From a checkpoint of a small image classifier.
Training: soap at rate 0.002, 9000 steps, batches of 64.
Data: 38949 training examples, 14.8 epochs.
Rows from block 9, named by matrix and row number. Rows with one number belong to one neuron. Each number is 500 + 25 x the weight over its row's rms, rounded and kept within 0 to 999. All counts start at 0. Numbers have three digits each. After the name is the row's rms in percent of the matrix's.
# fc1: MLP up (model.blocks.9.mlp.fc1.weight, 1536x384), inputs 0-191
# fc2: MLP down (model.blocks.9.mlp.fc2.weight, 384x1536, transposed), outputs 0-191
fc1.719 100:519462502476487487496494516493520520482524472544501489493493545469507514477535509504485515528476505528447515518516500504517505544503474518546501470473450485491509525464486523522492546467486514533520506468529503489498487522441494496485530541543518495549494550472490480498476508487504479507459472514517500495497516528516481449519481526484488517548473520470465462511485496496552485530504504511550476505497547537520523499524474479462471493519513515537489509514505500517479491479523495518505567457461478564517483525480504516496501516533490520492465536482489554517489488492503487503
fc2.719 096:516551504539456470533505489531499481480532490503551476515492471459488497507484527459547512539507487473508480514536517506475534528504518487510531456500491535512471474515525499540512447503514538522494483482454509517536539487464504510529517461492524577453500522528506486509479416501480499461544563523497470508493523456462495478496490485498444489481509512506466504486444556511468481506512536504504506461516509475498499492516525486512552518509508515497511522485495486484498492497513465498460520496504529496513536525508499506548530505508496495476535487475489488466477500511511526483
fc1.720 097:504494496497515490458493493465462510481523516487477483455466501494537494554518482487512496481508517481517503484503491460541497529478529542524518465511435452521479490501538499482472451478451547493520474494475505510531510510499485473500510532467538494510523513456474499495473497466484469533472441510469496536536474536514511470505525487469498507483481481510449490484522518496520543518496505491533501538486494537460501473511485528476474545515503513508469487518468489493497453489519506556483489460504491491495472582470448528486490457475461514494488503471516497505495502527547529498
fc2.720 091:520477469529472489508528498515520544507535512544569509487510499457554483504491477522497458456532530532505455502525501447493514487538513483533479502521481542458510538503535551492504548506506498540503502479521529507528544502472499488509509528525472527535441510483510514490440470463495503525491486518483489536495479495488448469470515498486480547488468450538515519466496493497531473489496473509523544521527507495519510511505503517506481520505466465501494467479494500487430504454482514478492459489483493480472483501462482527500493513497537487486499486516542484498457508480502513504
fc1.721 128:524557488466487482519509506492505488514504478516481504520498479470482503452511480510517515524479521499520487495509479489546529508469476468464513455484518505514532517511505526577504531483500486488508548554538513479478500456491498476494484501511501506484483544517512554519516463463500519455512504535488531488461473473513503476500513479529471481518539499494499526519487489513518507491518522520488492450481502537497489474508514515487522496532504498526467497531518467499488499518510500477493501499534529452494511531500494508466536491486516490515510538525550471507518526526507452481
fc2.721 136:510485487476536497458502510486536473494493520522495506505485502471490457528518554487534535465527485506516534488505492490507477511463520483482469477451471482519516526507500486460457509548480533509482449479518515469519507491482476496531503495528525517506547473488498458513554461493435501497529501484485478527492487458529480496507461461525467499480487530475502512499520484486524471497536505466515494466471497524533487519510447558530517469520502538520532540487467495544477517509476517492536503518458495456488487510507514489492512447476521506462504477490489553560538497484488500504
fc1.722 101:506530466514574571485518474463527463478509524474455519452521501481539529513513478499503482499501513498494489476516514437511511508483509478512482505468524523541510507497524478516491495497467483503475515474498520514542461525519498515479535476465460459520525510543483490529483526504511497505506477521482515513518504474497536496463511515499527451504472524475505453525485494538476501540516505525499467496515476545504470557527439480504522489489477524477508508467511562512502477479474460501531495504495539476488496525528531576514524494468487514520545482520463514492493499494530534482
fc2.722 089:519503524546495492497505472500478463559513486473450495478549479460560529481504526501506459477448499497523529525443497516489491483485494489523473494510552497495483504493511492512494474524510517463508486528542493483526479508548501492568477515505477490516475473516494493479466500509508534494512438509504500517518464487497493456473503537489502527507483550435499524501471458471494479513513500517488498483530546524515461529484518460502485487480521481470469542478526535490517515517520475511483518483531490508505508485491522491512517483488499469521493514480482501456495512553496529523
fc1.723 101:510502465467548508501515523500518567538516479481522495511504514434524540523502519482498464526423468494478509503473466503498533476528442445430488532457501491511489531475503491478470513488472497501526475479477503522468486505531508487497502513500494477470493500494523470515488471495499486530526486492543452463502464485524503470505486501501498475476513492502482496518507501484513480507497490497492482496494522511495525478451504504511480500503458516516510496516470479490491510540542501483485532511484458547545497565521535507474526459479481486527527452469529492483500488478539469505
fc2.723 089:486507506508450475508502495488499473502518474534466516494503458514517512491520544471441465508459503473503526496500487544497521568503538489512482486504482497526546552456481521514490482513450528479514481504507498504472482494540502486572526473471515510470484479519469523519474476495462523540510488501463486553466475455503512532476485491446465541526525567470540458512486525472541513525523545495499516503490494490532508537479534503495455500506540499505498509454492525441483483515457557499471499486506510540513544480527523485486474535517524488538542516500448533476512483516474503481
fc1.724 110:505493502490498557529489555514515534490515461504490462470457451551498508514503479477465518498490496541463488491515479526503492520488519499541473481471538485519520454491503494453565547510493526494493479484479501490517505532495534472484550463479476505485485476520491506508526477557507445553498493469469531542499546492481557496521512505515506501503536486533513518536468511558504537513538555485531478467533512498504464516474521544478484494515489488506525525482524475497478481526547472499489480495480522504477505466484492516512506492490480469565510474504510484523517512474495528488
fc2.724 115:500500502482493437494483469480473496536537499550444508472542487511505514443504505537447473496494484513525482496476482489483520534475521502518515459545471486480522472506479520513480494479487478520499453520525503507467485504490526554482479536528519487491504506534502518524495480488499478478492501499522491496507491523499521500486462553474477513543540470468470499470507493498505490488505511492537504456485485498493477550489525520515479502558470476488534536476550514494527504507491535499560475457527526497480506447503499462512500472512519496491469530528543499486474491509491537502
fc1.725 099:491501494485489475484496494479521500475479516531502524472505532503525510510522492483546510496493531549486519520544441535490504538515506482529487475507489519572510513511501526522508495493506521483484547475503529516486526501451474482484525486470473547471493551536529478513452503471475496511507546513531453538511486465527526471540522462478467479486501514515530515509484484486488514468517500467489509491499526519478493467511509493472483509483499534422532498471493458488493472479509521487536538522546518456501452496500518501464488488471498500501512527502487486497532524534488500479
fc2.725 096:536471525516504472507485469537482504529505513549492477466475523540508488521496453523478501509522486492498469467472503531473504491522459495517541512454540597520461486509513488545471523483507530496544516485523484510494491508530516480484479495484472490491478485468515517522505508490489533468478426478504527514488491516527492527517508480496500510474500495498522516510487522499524564480451460483478515498509511538529543556554520525537505517469524565480489496463481507505488511499506470498518465445519477512493511505488489491507475519478446523502480529498485505517497522485498498515
fc1.726 108:491461487517512545496470523486496493472505477502499479518456480496534507498489510516509516496485506484489541495546511532489471495505474522490488520517446522541514525476502471527494511546496490505506534475524487471489500491478514508545513500483516477467508481462488489467490456473469494524512519493502497502518511494515525503521535488501522492472545523539520489471512474515517498467465489529502538462507516469486521529470501530507468450497547502518485491528512496473458439504499506539484498523492478478497549516509503496484456483495504480500482514479528507487521478518523463469
fc2.726 107:506538510517521481515447508541541520495531472498501524501536454503495479483527522543525498478502459484458521474486525495484529495557495525510533495480493468496476491535506502473481458466531480468514498482529498506489534507513551537471448516524456477492532510519523512481503554526514476534509488534520506488474488501519495521528474493501500502511516468504489553482481534507465489538485468461533559522523459502531498489523484506526518504476513532517497505540509490517471531507471499463523452490491503452520471483478497545469536542506535496534522518516476477458516527510448488495
fc1.727 081:501481518480488528497540554446523506541494533506470548514475492476530505503457497523509514489521489476495490486529535468513495482518525458496519532502503512468493475526517502526523463532495476448501472466518464504476502517475491509547508496489479470532547488513525478514474489497451540501544455547529496465500500464487484523464514518470507454497492479445456507443482486455492497510500507469463526485531508510510508507510541555479502475488496497473498474512468522516460533471505478496492487482483507486530483511495482515502501490468515493509467541491511475491465531507491457501
fc2.727 077:496513508485506492475538501546438490537477488508512492491528538490483554548524498534504510519538515486482487499477521471476547472512478520529487470506439530534528522480491516508531521523512536508498515515480552454479502519490494492521502493515523453499454536527480499510528543491545467501522506517503517489501519528484491507504512519492457465522480493471527462471529500477481491524532495529527510477503508507536472513488517508474504548447505464446494528456531484482503483544546480499460492477520489489504492495488518497513494547501476507500524484465504565528522507508522502482
fc1.728 101:502519501507486504547526518488554460484524482495521536496508511490503507493484449530432482538521454497511533512462482509469509464495468488498463495492546477483513497509489509491533456493494499494478512475498494499538495496549457551505491523472474489513539513500516539476476468493509496512527478483517540513531501520524478551494510492487526508498480519446529471498508508452471479481512499477514493498540492469524514542492466502542498514476493484472540468533486522472474497512475476505505474515499538527509519490491485474525503495486489496509522459479504461516548513489509530495
fc2.728 100:525532514542509505514484474504447495499528470453510470527524508501491458539502511523507488515524497559477488496491489475493484542487530553535467458479494468516484501495497442520497436469504509529583511491449510487506533463508486502518513517496478519488512522511505488504496472503488490491493491545501546482506487469452558496516556515504522499485531521432485493464461481495526494507508514464505485491468493517495452496457518517484500515504532517507485506489482478507527508460508480474469490511529478447491504553497518498472489495486480515489544511495506540509499487512459523524
fc1.730 113:524478479539515505477531485503489485485512476478503469496474443449484464511411539487480511518493486455504476480542487516506550501497530511451462495500504517485504495514481539504496462493480515548499479528517450497513504512452513529492529493494498521509532481487497467495509532504533492458504511455523502487467475477460470513469487494449539492501518480488494514484483472512465507532492505498510501511528535503527499498506480489547473502528504433517533505550508480511507490455479532477471492506532459496483483514436536488483514505477462516470508543525457474477453505487498518474
fc2.730 105:485476459565520504439475524459491514494501473523485531505469486497469520505477531484492486461448492491497487516529463505500517498479483517496542518478516524480525494463505541499545524497463520475504512512543524539469544476504526503461514463490498495467504486500523498500456489475474481488504455479525480522528463483545503486449479543451515520491566506505536454513508517473517523508496494470513520486469543490518540497461448509496506495504520506530545527471509514511531508518481524531495459494475483487481521480475524531482471498497442482478539548502475504508541482504537552543
fc1.731 071:506490478480539500525453519481490489516494508491516479498459505555512557497494473470515488516509454542527504495491571481467509479498477513511480556494474489518480474560510493475488502503458530465528496512488435463501491526512507513510446473489539494507525591521453513522502529494497496499482522448473524473519538494471541520474459525494482502479490456468514458512507479486524489529498496459523534552525478498532507524501543483539497505461533495501481481534516489476468492470524520493483485517486517517457494534503509478485509502501465495487505479511494462504542545512496529486
fc2.731 055:516489471529481482480501504496483509497513504512512493504472521452550554534525493523492504460518486513476526535494486460482482475513510538512494526460500488533527463485500513504499520534534484505504468493538485558491464475505510462516515564519472496510545483529470452492497498502505500520512489446499468501508500509522519481487506509471491545494478513496503461496513517483465475493513452434491487510492526530496469495480503539472454463564474489479484529510527529510521505509495557503503487552502535477536498505546515531489458492489512507508503536487494491530489485442535476491
fc1.732 087:526520518536505448519498506496492537543486495462536537506516502510510526534492509488518544509525467497518506493478458514516519496498446476494521484453489512520541495509510507510483503533467492508492531508493498514483480520476526469542482469471496517488516548469514514501494493533478480516488511516516485504497482514533521486549537488487472523451530522498492478505490494454540501543509490496471517478458459541537470502479496520498543508479510487504500500518473511455555462545551527491509440513524506487526547504530517461515498510504500476520480495483476499470473478503537506465
fc2.732 076:464447540511498514522538526506509511477513493489502575460446429478529448491500544528481466458513490508470482497536564491520505534480504526491506480453573484477473542516509496472485527509534535527513502454530474516495479471509503518525499471532497473509520481523540524464561513534482484557493493508510517458477498446489484507522468530493489510505521489538524509505460501467499465508463514557510516531495514528476505488537508498487464476509498507493469505470502477514489464489478530486487486490543537469498474452484533483477481556511529527513479498486479505529500538477482504458
fc1.734 132:512519507510527497476459500570496481478515547522472461500528503548453476474448490499542502451537528481488536502488494519497506494548468532467503513509545491496463539533498462513531455479520499526491500537491453537512526522496472503505518473479503479507478497501508515502522483525535494511473538474535474495530549484531504522527515502481479487548529496514475503536480517518488491525483530502487468533503432521460506511517514510489474521485485530506479485583529510494481486479473461489518503535532522441499511498521538462516500477497495506578518469503531495517458490467526513526
fc2.734 140:480513504532490511523561476475440505449531502501518499538527528482489495511467515493468466463518461544519489507533525505521480500471517496492478505499509444457495480480454514472514528523484489513540497501527509538477498498475453503479512519487456528483512520503473526498563489468565523508497492542475518478498462540484461460510482498482529486522515489512500496518529476485510497488486473517493514516492520508502496433464528538517499529462502519525471514465516503530518505537493490478483523555517515523495469522496469525484519514468480495507479486532502489493456484450524490484
fc1.735 077:501484451491501467534510514502415492507506483489503488533508479542496554521488529489501439494550506497494519533510478514483501529528487539522498521500476521511513523475484522545539533494508514494473533528487495468505505537515464508527510515516469466481505508532502511494522493494507499454475500504490529542496497530445508505490510486490480489503501508474499490482531500515514542520518494504510493492488478514509487497511516514500477468507447482461482480450498497534511515488464505480465464539514483478495486490513491510527478525476515533480435501544556513491482487452493489507
fc2.735 073:566501512521479485479516476517536505524526502497495524488515514479478451511499543516505544490505514541517546496498514480474467528512470471505523467496468496507483531467498427517526485536548503479505433448450512526479512500517537537476511476528528481477501529527472465504451484495543522555509507497518491507507491492506478466508511510515500506525486481495484532516497533494481505517499490529485487487509505493457500460504511508493468497497538524550503526517521479492510470519461530535434469502552499520466497508456503496513475508483556503492521461477492440514476525470508493547
fc1.736 100:508523498472529519473490503513515525544491526507526505485525478530495508536461468483501486469515533561454508497465483497483539497544498503499459472514539460487461532490520527501468481518494518515479447517515450510516515512512542511531501501499484465532518503510516496493495499499500532512479471470500486483568517515534472468487488527482517548479480515458458472510486447477535520522498487487477526483485490496476464501515507537530512476449495445445473491572491501503492467488479501479535500493533468509468499527484477496492475488504479505550489490509497473482467502506510442447
fc2.736 094:522519474498489483489590482472483500526469481506544507532472498488475491587471495484447470463536510488543475467499543509486507488498490498506489459490492482459505516507489502483516476519473458568486481526468531504467510466471464489499474495505498522491485490502481480512460513462542506476521494495516520523445449540474505490542522486437467522497478488474527518509567497508447459477498492477519510495490499508492536489485494541482539531478466491534509494484511507528516548455476472473492486515498503487531447485510501477487512508521503512509499508508531505513469486475484524510
fc1.737 089:485518505490486499566497490493553534536495480447496511502536475542521499538465513517495530476518487504505475524486551486520444503557513441527534494509494481512482473508529481477477485501469511496478488483518483509495538493523498499529503484514464484501494482516486524462509507497506533476523508482494487528533504481510439505492517520494525486474472503516546462478469504492511465512475494473477497470504492443497500474511547546476484510471522517485484474489491472492484484464531443539458515489486526521460496499467483489461454477469546476494504522516513531466493471553480478503
fc2.737 094:525511510492561525493480496527448451483484514499506524503497563497431486494516529487482465469512490479535484494530489460489510514540471582504484492514516464508488525470492537482490502512508497526508520534484542452522472500504490498527481442506471476505480511503471496508475522512533461479558493530540507498509504535505496495509482469503491494503469532448468518529555473449478503543492542527546513506524504521494476540472469487517497524497490462453536523522492486501500478487505474459519516478465453526496499513469519518495525523490481505561525533483507546530525514491482499541