{
  "arch": "convformer",
  "translate": 0.12,
  "widths": [96, 192, 384],
  "kernel_size": 5,
  "label_smoothing": 0.1
}
Rows from block 3 of a small image classifier, named by matrix and row number. Rows with one number belong to one neuron. Each number is 128 + 32 x the weight over its row's rms, rounded and kept within 0 to 255. All counts start at 0. Numbers have three digits each. After the name is the row's rms in percent of the matrix's.
Before each neuron's rows are labels from the 100 images, of 14976, where the neuron reaches its highest value: "strongest on" is what is common among them; "colour at peak" is the nearest of a few named colours to the mean colour under the peak. Only what is clearly more common there than usual is listed. The data: photos of plants, animals and fungi (iNaturalist). In brackets: how many of the 100, against the usual share in percent.
# fc1: MLP up (model.blocks.3.mlp.fc1.weight, 768x192), inputs 0-47
# fc2: MLP down (model.blocks.3.mlp.fc2.weight, 192x768, transposed), outputs 0-47

strongest on: phylum Arthropoda (62 vs 30.9); class Insecta (61 vs 29.2); order Lepidoptera (37 vs 13.7)
colour at peak: brown (81 vs 24.2)
fc1.20 105:117135107143098103132177092126144056152137096148103096189103166116185127155127135119104124089100142162172108134196090094132169132187149185118124
fc2.20 118:169211151141169133164099153165124088143100130132130164053116087109084110093120175125133092100117142113091124087126154149137095166103128098108120

strongest on: class Aves (86 vs 55)
colour at peak: white (32 vs 5.8)
fc1.281 110:097027136136180103174150136190214142132135075088117135093106132121049170069160092128137101131152137107093142171143072156134123130063137148091172
fc2.281 104:111126158102058121101134152120089122131066159111152102114115143098164153101115158165130152078151117065132140041159110139134143092139106093163134

strongest on: order Passeriformes (52 vs 24.9)
colour at peak: brown (51 vs 24.2)
fc1.280 087:120073143115131145146113109194102067150106126117139127132127123116168118103193153146177127187151158104097110072183136186090160146120140085143083
fc2.280 087:107093116116141140129142109087162162124146083106123062078123120078172158172145086162144134098156135150113121112150104138153110130128151122113157

strongest on: phylum Tracheophyta (29 vs 7.3); kingdom Plantae (29 vs 7.3); class Magnoliopsida (27 vs 5.6)
colour at peak: brown (82 vs 24.2)
fc1.704 088:102081141126137136094131101091120037134086121137122073123150101118191115151139153133096118115135138154135125143138131122151189165154112150098123
fc2.704 095:135179181188127154188096209173093137092101106100108180103113121139068089132087158136145084111114149136116156097103118158139088090140148124124124

strongest on: order Anseriformes (28 vs 5.5); family: Anatidae (28 vs 5.5)
colour at peak: grey (84 vs 49.9)
fc1.432 097:127118081155162078182077135130125103142148107143198066109166118143095162144129155106164161080093133109107193093109099093172119126116089163147085
fc2.432 103:133132160106096147098122110118147135190105154136178157205199093088098111137145169121158087169112101174132142077165144129074122159041130162110109

strongest on: order Lepidoptera (37 vs 13.7)
colour at peak: brown (60 vs 24.2)
fc1.166 085:148106094084137052144125129114158161160087163114143094142108136140201082172108153111098176178136150090154148098181074076126141113130143109135111
fc2.166 085:148158132198219152175110114117145121101158132109112134114124143127156165151161170107142073124097140141059112167150149154134135135111132090121163

strongest on: class Insecta (62 vs 29.2); phylum Arthropoda (62 vs 30.9); order Lepidoptera (42 vs 13.7); family: Nymphalidae (25 vs 4.6)
colour at peak: grey (77 vs 49.9)
fc1.684 075:112096130170072099080123114168134129155138106150108157166110123179068184090107144096119099090079143223151086124110134128158093123166103137136085
fc2.684 062:167063142146122123140183118060133129104102144150039123140159127113099093164131177135102124100125161107132146105125156130047133147116101085060076

strongest on: phylum Chordata (93 vs 60.8); class Aves (92 vs 55)
colour at peak: white (27 vs 5.8)
fc1.255 116:112111108105124120125128153112034161166112121173131123110102139115189124152179054148107149127167155051163174148130134078142118117151128129125147
fc2.255 141:148136102138109163072113153135027150100163105064148170107158096119126101122104129138127112113108096165169128151149189132090159136119134079138118

strongest on: order Odonata (26 vs 3.9)
colour at peak: brown (52 vs 24.2)
fc1.423 131:166151122174134169165131125153078081126117157118117150114179133154105137187103187149140159074118129104148111148163126136109125153120150087092133
fc2.423 118:124114084140118097113126161115075129170135080147169099148108092167132130031184093076115100145118146119172098157097146146072134155097146080131118

strongest on: class Insecta (64 vs 29.2); phylum Arthropoda (64 vs 30.9); order Lepidoptera (35 vs 13.7)
colour at peak: brown (61 vs 24.2)
fc1.174 091:075110098203130139118084136139144047140116132131097125144121119159140156193152147103116141156162115120133110176198097115116143164107155182125133
fc2.174 093:135161151117165166212065155085180117109110124118100115103147117154096101097147067110082138100073178116124094102099117064134104082117136128068082

strongest on: phylum Chordata (94 vs 60.8); class Aves (92 vs 55); order Anseriformes (25 vs 5.5); family: Anatidae (25 vs 5.5)
colour at peak: pink (32 vs 10.2)
fc1.359 102:107135117180166111066102161149055162154073148185128162135151100119124129078123094132104118098178111152137038145137120170154080126142143095087127
fc2.359 091:142094127105101129139132079108120094077170121116123097163140152124142086123180099143124152137138165201108184114169157111139105078081123133156156

strongest on: order Lepidoptera (35 vs 13.7)
colour at peak: orange (27 vs 0.5)
fc1.141 110:180117129137131099077055105189103144160084146122102106070102115161090136139156127088132139153159143142125121105071067102102109167110092142113148
fc2.141 113:117097080162076146125158077063129125156142116112097116136128158153027072180128119101095130179140105131075128169148095099068140072152129132093112

strongest on: order Charadriiformes (25 vs 7.6)
colour at peak: pink (28 vs 10.2)
fc1.393 092:185099135136145166132129162131100128160113155088194170093163080119138108098105172190099083110093215147131083130127120111150112157110091116111069
fc2.393 104:101121084129101193124142145063100113150139152096087141091135127107135154140208116074159137155132144122118134132141099058092091099110138142147170

strongest on: phylum Arthropoda (75 vs 30.9); class Insecta (74 vs 29.2)
colour at peak: brown (73 vs 24.2)
fc1.458 099:147114080116099118103164115158142077128130133121108074179158149104177120148119113152103154100058137095158129116149116125152151148178132158132165
fc2.458 097:157234141155127149147113173156105069166081122106130165098078107110051088086126172113109105085134156133065143104133166136146122119106117154107103

strongest on: order Charadriiformes (28 vs 7.6)
colour at peak: grey (76 vs 49.9)
fc1.79 077:181136131073138096155153070119160116121074158177086077130086122151136154104139172148139066170103102130187107149153164128144115140180142208114144
fc2.79 082:176119097174159116100126133143147161136120060143165157153086129148103118157098159146132108127104062155136142160079132087129122170150093097127114

strongest on: class Aves (88 vs 55); order Charadriiformes (37 vs 7.6); order: Anseriformes (25 vs 5.5); family: Anatidae (25 vs 5.5)
colour at peak: grey (76 vs 49.9)
fc1.763 117:165134077113101117129096110158118171164160133124156112104112095095101205166100105112144158152090145142128139093132130111129104123126121128130165
fc2.763 139:124176136108199173153091140116136114113139134215169109086166078147083090116134156180120083072097115128165096142165172156123157115147107105157121

strongest on: order Lepidoptera (42 vs 13.7)
colour at peak: pink (39 vs 10.2)
fc1.664 107:148148097068092163092155132114149089203121122152139096090097123154154195123129112135119180102091133120135154136131098092134142140160189123137122
fc2.664 098:202100125082068074141162072029193119125146162117174135163137149051127092196142094128145122132159170102093154077162082099119131118167160094075136

strongest on: phylum Chordata (96 vs 60.8); class Aves (95 vs 55); order Passeriformes (51 vs 24.9)
colour at peak: white (38 vs 5.8); pink (33 vs 10.2)
fc1.60 094:130091164119178115090155174129140132097105128186127141130143142171141160151171094173121205128147169095190173139116091062128101142102089124099116
fc2.60 102:156152137094077176126119198122082129140129135075137169068144144091141087142085144134149123170106099144160154078153164118145170090127137140177128

strongest on: class Insecta (92 vs 29.2); phylum Arthropoda (92 vs 30.9)
colour at peak: yellow (29 vs 0.8)
fc1.69 098:104153146134118153148078171123108133115149153154149192111113155170089176187137139105137096095094135130107143189158065136131172098203105146152156
fc2.69 101:137133143152065162189110112152190124131122082125085043144130150060102115139101165112111050091094190135155114127078140176105124106132114134169107

strongest on: kingdom Plantae (28 vs 7.3); phylum Tracheophyta (28 vs 7.3); class Magnoliopsida (25 vs 5.6)
colour at peak: brown (53 vs 24.2)
fc1.627 101:127095146069109129119137159135099073159125135165114085137126078117147108113152129133134099110058118094150100133087110126188116186132155133123167
fc2.627 103:147156163181141129164097118101128077146091130114104153058111173122083147159156114117168064093109160103127125117126128116150130134113140177158168

strongest on: order Passeriformes (51 vs 24.9)
colour at peak: brown (59 vs 24.2)
fc1.598 107:086176125104125160149112059108070125149120168164166063170096151127125210179085116131122167151155090138052091096103130143116169133169114176128156
fc2.598 094:150066139102118087129145181101157062099120127119131217107151129185128120145153089139107139151130140171108124100149163076100115100161157102035100

strongest on: kingdom Plantae (30 vs 7.3); phylum Tracheophyta (30 vs 7.3); class Magnoliopsida (26 vs 5.6)
colour at peak: brown (67 vs 24.2)
fc1.362 064:118130114098133088101190101115129107153090101136162074162137165165203118164131114159108111162156129098186166089162165139156150126220168115108160
fc2.362 061:125132154134072152159109165103140109085188156083126161081097087131101104095167170101105085124107119122082146127084117043181127138131089088161154

strongest on: order Lepidoptera (37 vs 13.7)
colour at peak: pink (27 vs 10.2)
fc1.762 109:180149064081138148103162146146097141194129122143183115121119145123086189125143095155125143135107127122113124174105077135134155169190143123129137
fc2.762 106:124099141089089121121140114083146085116181162119102133167151148093145114138142132064112113153131117122143135091207084051112183089119183111135191

strongest on: class Insecta (62 vs 29.2); phylum Arthropoda (62 vs 30.9); order Lepidoptera (40 vs 13.7)
colour at peak: pink (53 vs 10.2)
fc1.559 094:153110148102100149074196085112091129222132126145115163058074139191108141092115132135065095100140208096117110105129090090126145161168162136072087
fc2.559 096:160107128101105113138109030041175081089120149090126117147122124085133140208145126116137141104110114116077117099142123111146123088121140161130172

strongest on: order Lepidoptera (34 vs 13.7)
colour at peak: pink (29 vs 10.2)
fc1.427 112:115074124109116103138116129100144118138181155149178136144098146108151173155158162160155137096087126156138087115093116126116169115099170150131180
fc2.427 113:127127152102088150116095111129059150189139120130119147118129124057143100160125187068143132087139130159154086212147100173120169104156106102166083

strongest on: order Odonata (25 vs 3.9)
colour at peak: brown (49 vs 24.2)
fc1.669 078:093121145093141114167133106139146166182110133170138100137152141140129114158141085104108179175131099063098141135175089096111119107149129189146121
fc2.669 069:137095076140153183168080182137128135163180129083125174161134142140145056098150144174072119142137183121125108174113147200068142118092131095108077

strongest on: order Anseriformes (35 vs 5.5); family: Anatidae (35 vs 5.5)
colour at peak: grey (81 vs 49.9)
fc1.726 123:150146122115176072179089174173134125123175147154181076145144093116099152120108112092191166095119089125113151107079104078121129145127082159118069
fc2.726 126:148164139132076084080136097101118133196139128141155124200164095112131161151112179148139112161140105147133160116188136130146104158094109151080116

strongest on: order Passeriformes (60 vs 24.9)
colour at peak: grey (76 vs 49.9)
fc1.630 110:074190087113144137127160180123144048108133115092161132124098104094140147106147152153136126180129101095143110112161073098086121140077106153104115
fc2.630 118:115153129131167139173095165127157155104148126084122107160148112144120126111152083078107155142129104065120147121088137182136190140098127135173120

strongest on: order Lepidoptera (33 vs 13.7)
colour at peak: pink (51 vs 10.2)
fc1.360 114:171151198105081150065150128148083101176178170173142156108143096115143143071141129155108102131110193093127068143116112079145106138196126110105112
fc2.360 130:103118141125103170107105111076109102116117193062075122147086126099117166206114102105168149143114102118103103106154128101157138031107130166141187

strongest on: class: Aves (83 vs 55); order Anseriformes (33 vs 5.5); family: Anatidae (33 vs 5.5); order Charadriiformes (29 vs 7.6)
colour at peak: grey (90 vs 49.9)
fc1.112 102:125109083101151123165057138122147105158175096138212090069138090102085151150119139111166147113116168145070159085134089116146089114068121135166117
fc2.112 113:088128119110160175157148118140147120149089153210182175126203090092099104139159186132146089116122096113157116071122132179124105169063106090137081

strongest on: order Lepidoptera (34 vs 13.7)
colour at peak: brown (75 vs 24.2)
fc1.743 089:081148152184182090145078154137155070112115151126095124187090110157158131181114181121080106101167152135155117128212094107124158151164128188121155
fc2.743 099:187174123129128176170100150125159069153068116119147161089127101153121108096135082143110102094047174123114069107093141126132101145088137118112091

strongest on: phylum Arthropoda (66 vs 30.9); class Insecta (64 vs 29.2); order Lepidoptera (36 vs 13.7)
colour at peak: brown (72 vs 24.2)
fc1.656 088:123100183101132158167115110157132150146123113181151151134150143150124082183154196140109134096119125148189138135175109100137139156187044183082134
fc2.656 088:151122098110067160132059129169139085144095113121101123175094138098072145138117108128118070081099207107086155151123097152121151087105115121133130

strongest on: order Charadriiformes (33 vs 7.6)
colour at peak: pink (29 vs 10.2)
fc1.678 094:138171127112100116127131150155206166164124129127155149122131090151117100102101177138101156177102177106090123118122147128137093096107108117140086
fc2.678 091:160093112159128143139148123080135128118137103137099107136127144113144140119174123083144056112134079160107079212135098072080157113115078161114127

strongest on: phylum Arthropoda (60 vs 30.9)
colour at peak: pink (44 vs 10.2)
fc1.754 107:143141107204115110158098160087150088146066123055130129127077092131135127132078150123112181126139159104160158141143099093107166166114150140069130
fc2.754 110:121103109149162144130117064139145134118149102145157112162142112135072100152094130047093129144063099053107127164133096081124190120119100163196120

strongest on: order Lepidoptera (32 vs 13.7)
colour at peak: brown (53 vs 24.2)
fc1.329 100:084131121121146132116139196109087133148139155124138117134144098089159139178143111138087133102120091196115073159151070189106112115182117177110113
fc2.329 139:144176179187136144169138143164142120073126069133059151165096100095082106191120172155128089120122161129186159126125115177119124077102111144138145

strongest on: phylum Arthropoda (64 vs 30.9); class Insecta (62 vs 29.2); order Lepidoptera (35 vs 13.7); kingdom Plantae (25 vs 7.3)
colour at peak: brown (62 vs 24.2)
fc1.318 097:157182131121107141096136145137116067163116126158166108172158152102184092169145138144114150114140172166179170139141092106185175159146119114162173
fc2.318 095:178171129138097181160095090146126085156137141116106144105122175073092093162105142158150099074096145102116104125141135111146138128137091159138129

strongest on: class Aves (96 vs 55); phylum Chordata (96 vs 60.8); order Accipitriformes (27 vs 3.9); family: Accipitridae (26 vs 3.3)
colour at peak: cyan (25 vs 2.5)
fc1.701 114:124148137128138217132109176184102132162117096155149138078084089129121108126172061135119177152105120105091165170114135122147145130119089127148119
fc2.701 136:146117111124170139064074116124077144112178164105165209133178131121089080096096149131117070135071118124168137128162157114086148114128125053165108

strongest on: order Charadriiformes (43 vs 7.6); family: Laridae (28 vs 2.6)
colour at peak: pink (27 vs 10.2)
fc1.409 114:134095121170161082128153157187127142133076097106123160067181091164119145063069151121152114104148078142163101142109146100111081157115071096117106
fc2.409 126:115083113106141137082150177128070137162121136118097142103164117107129117101124098091120128173187150160118135107154109093078143133179084129096170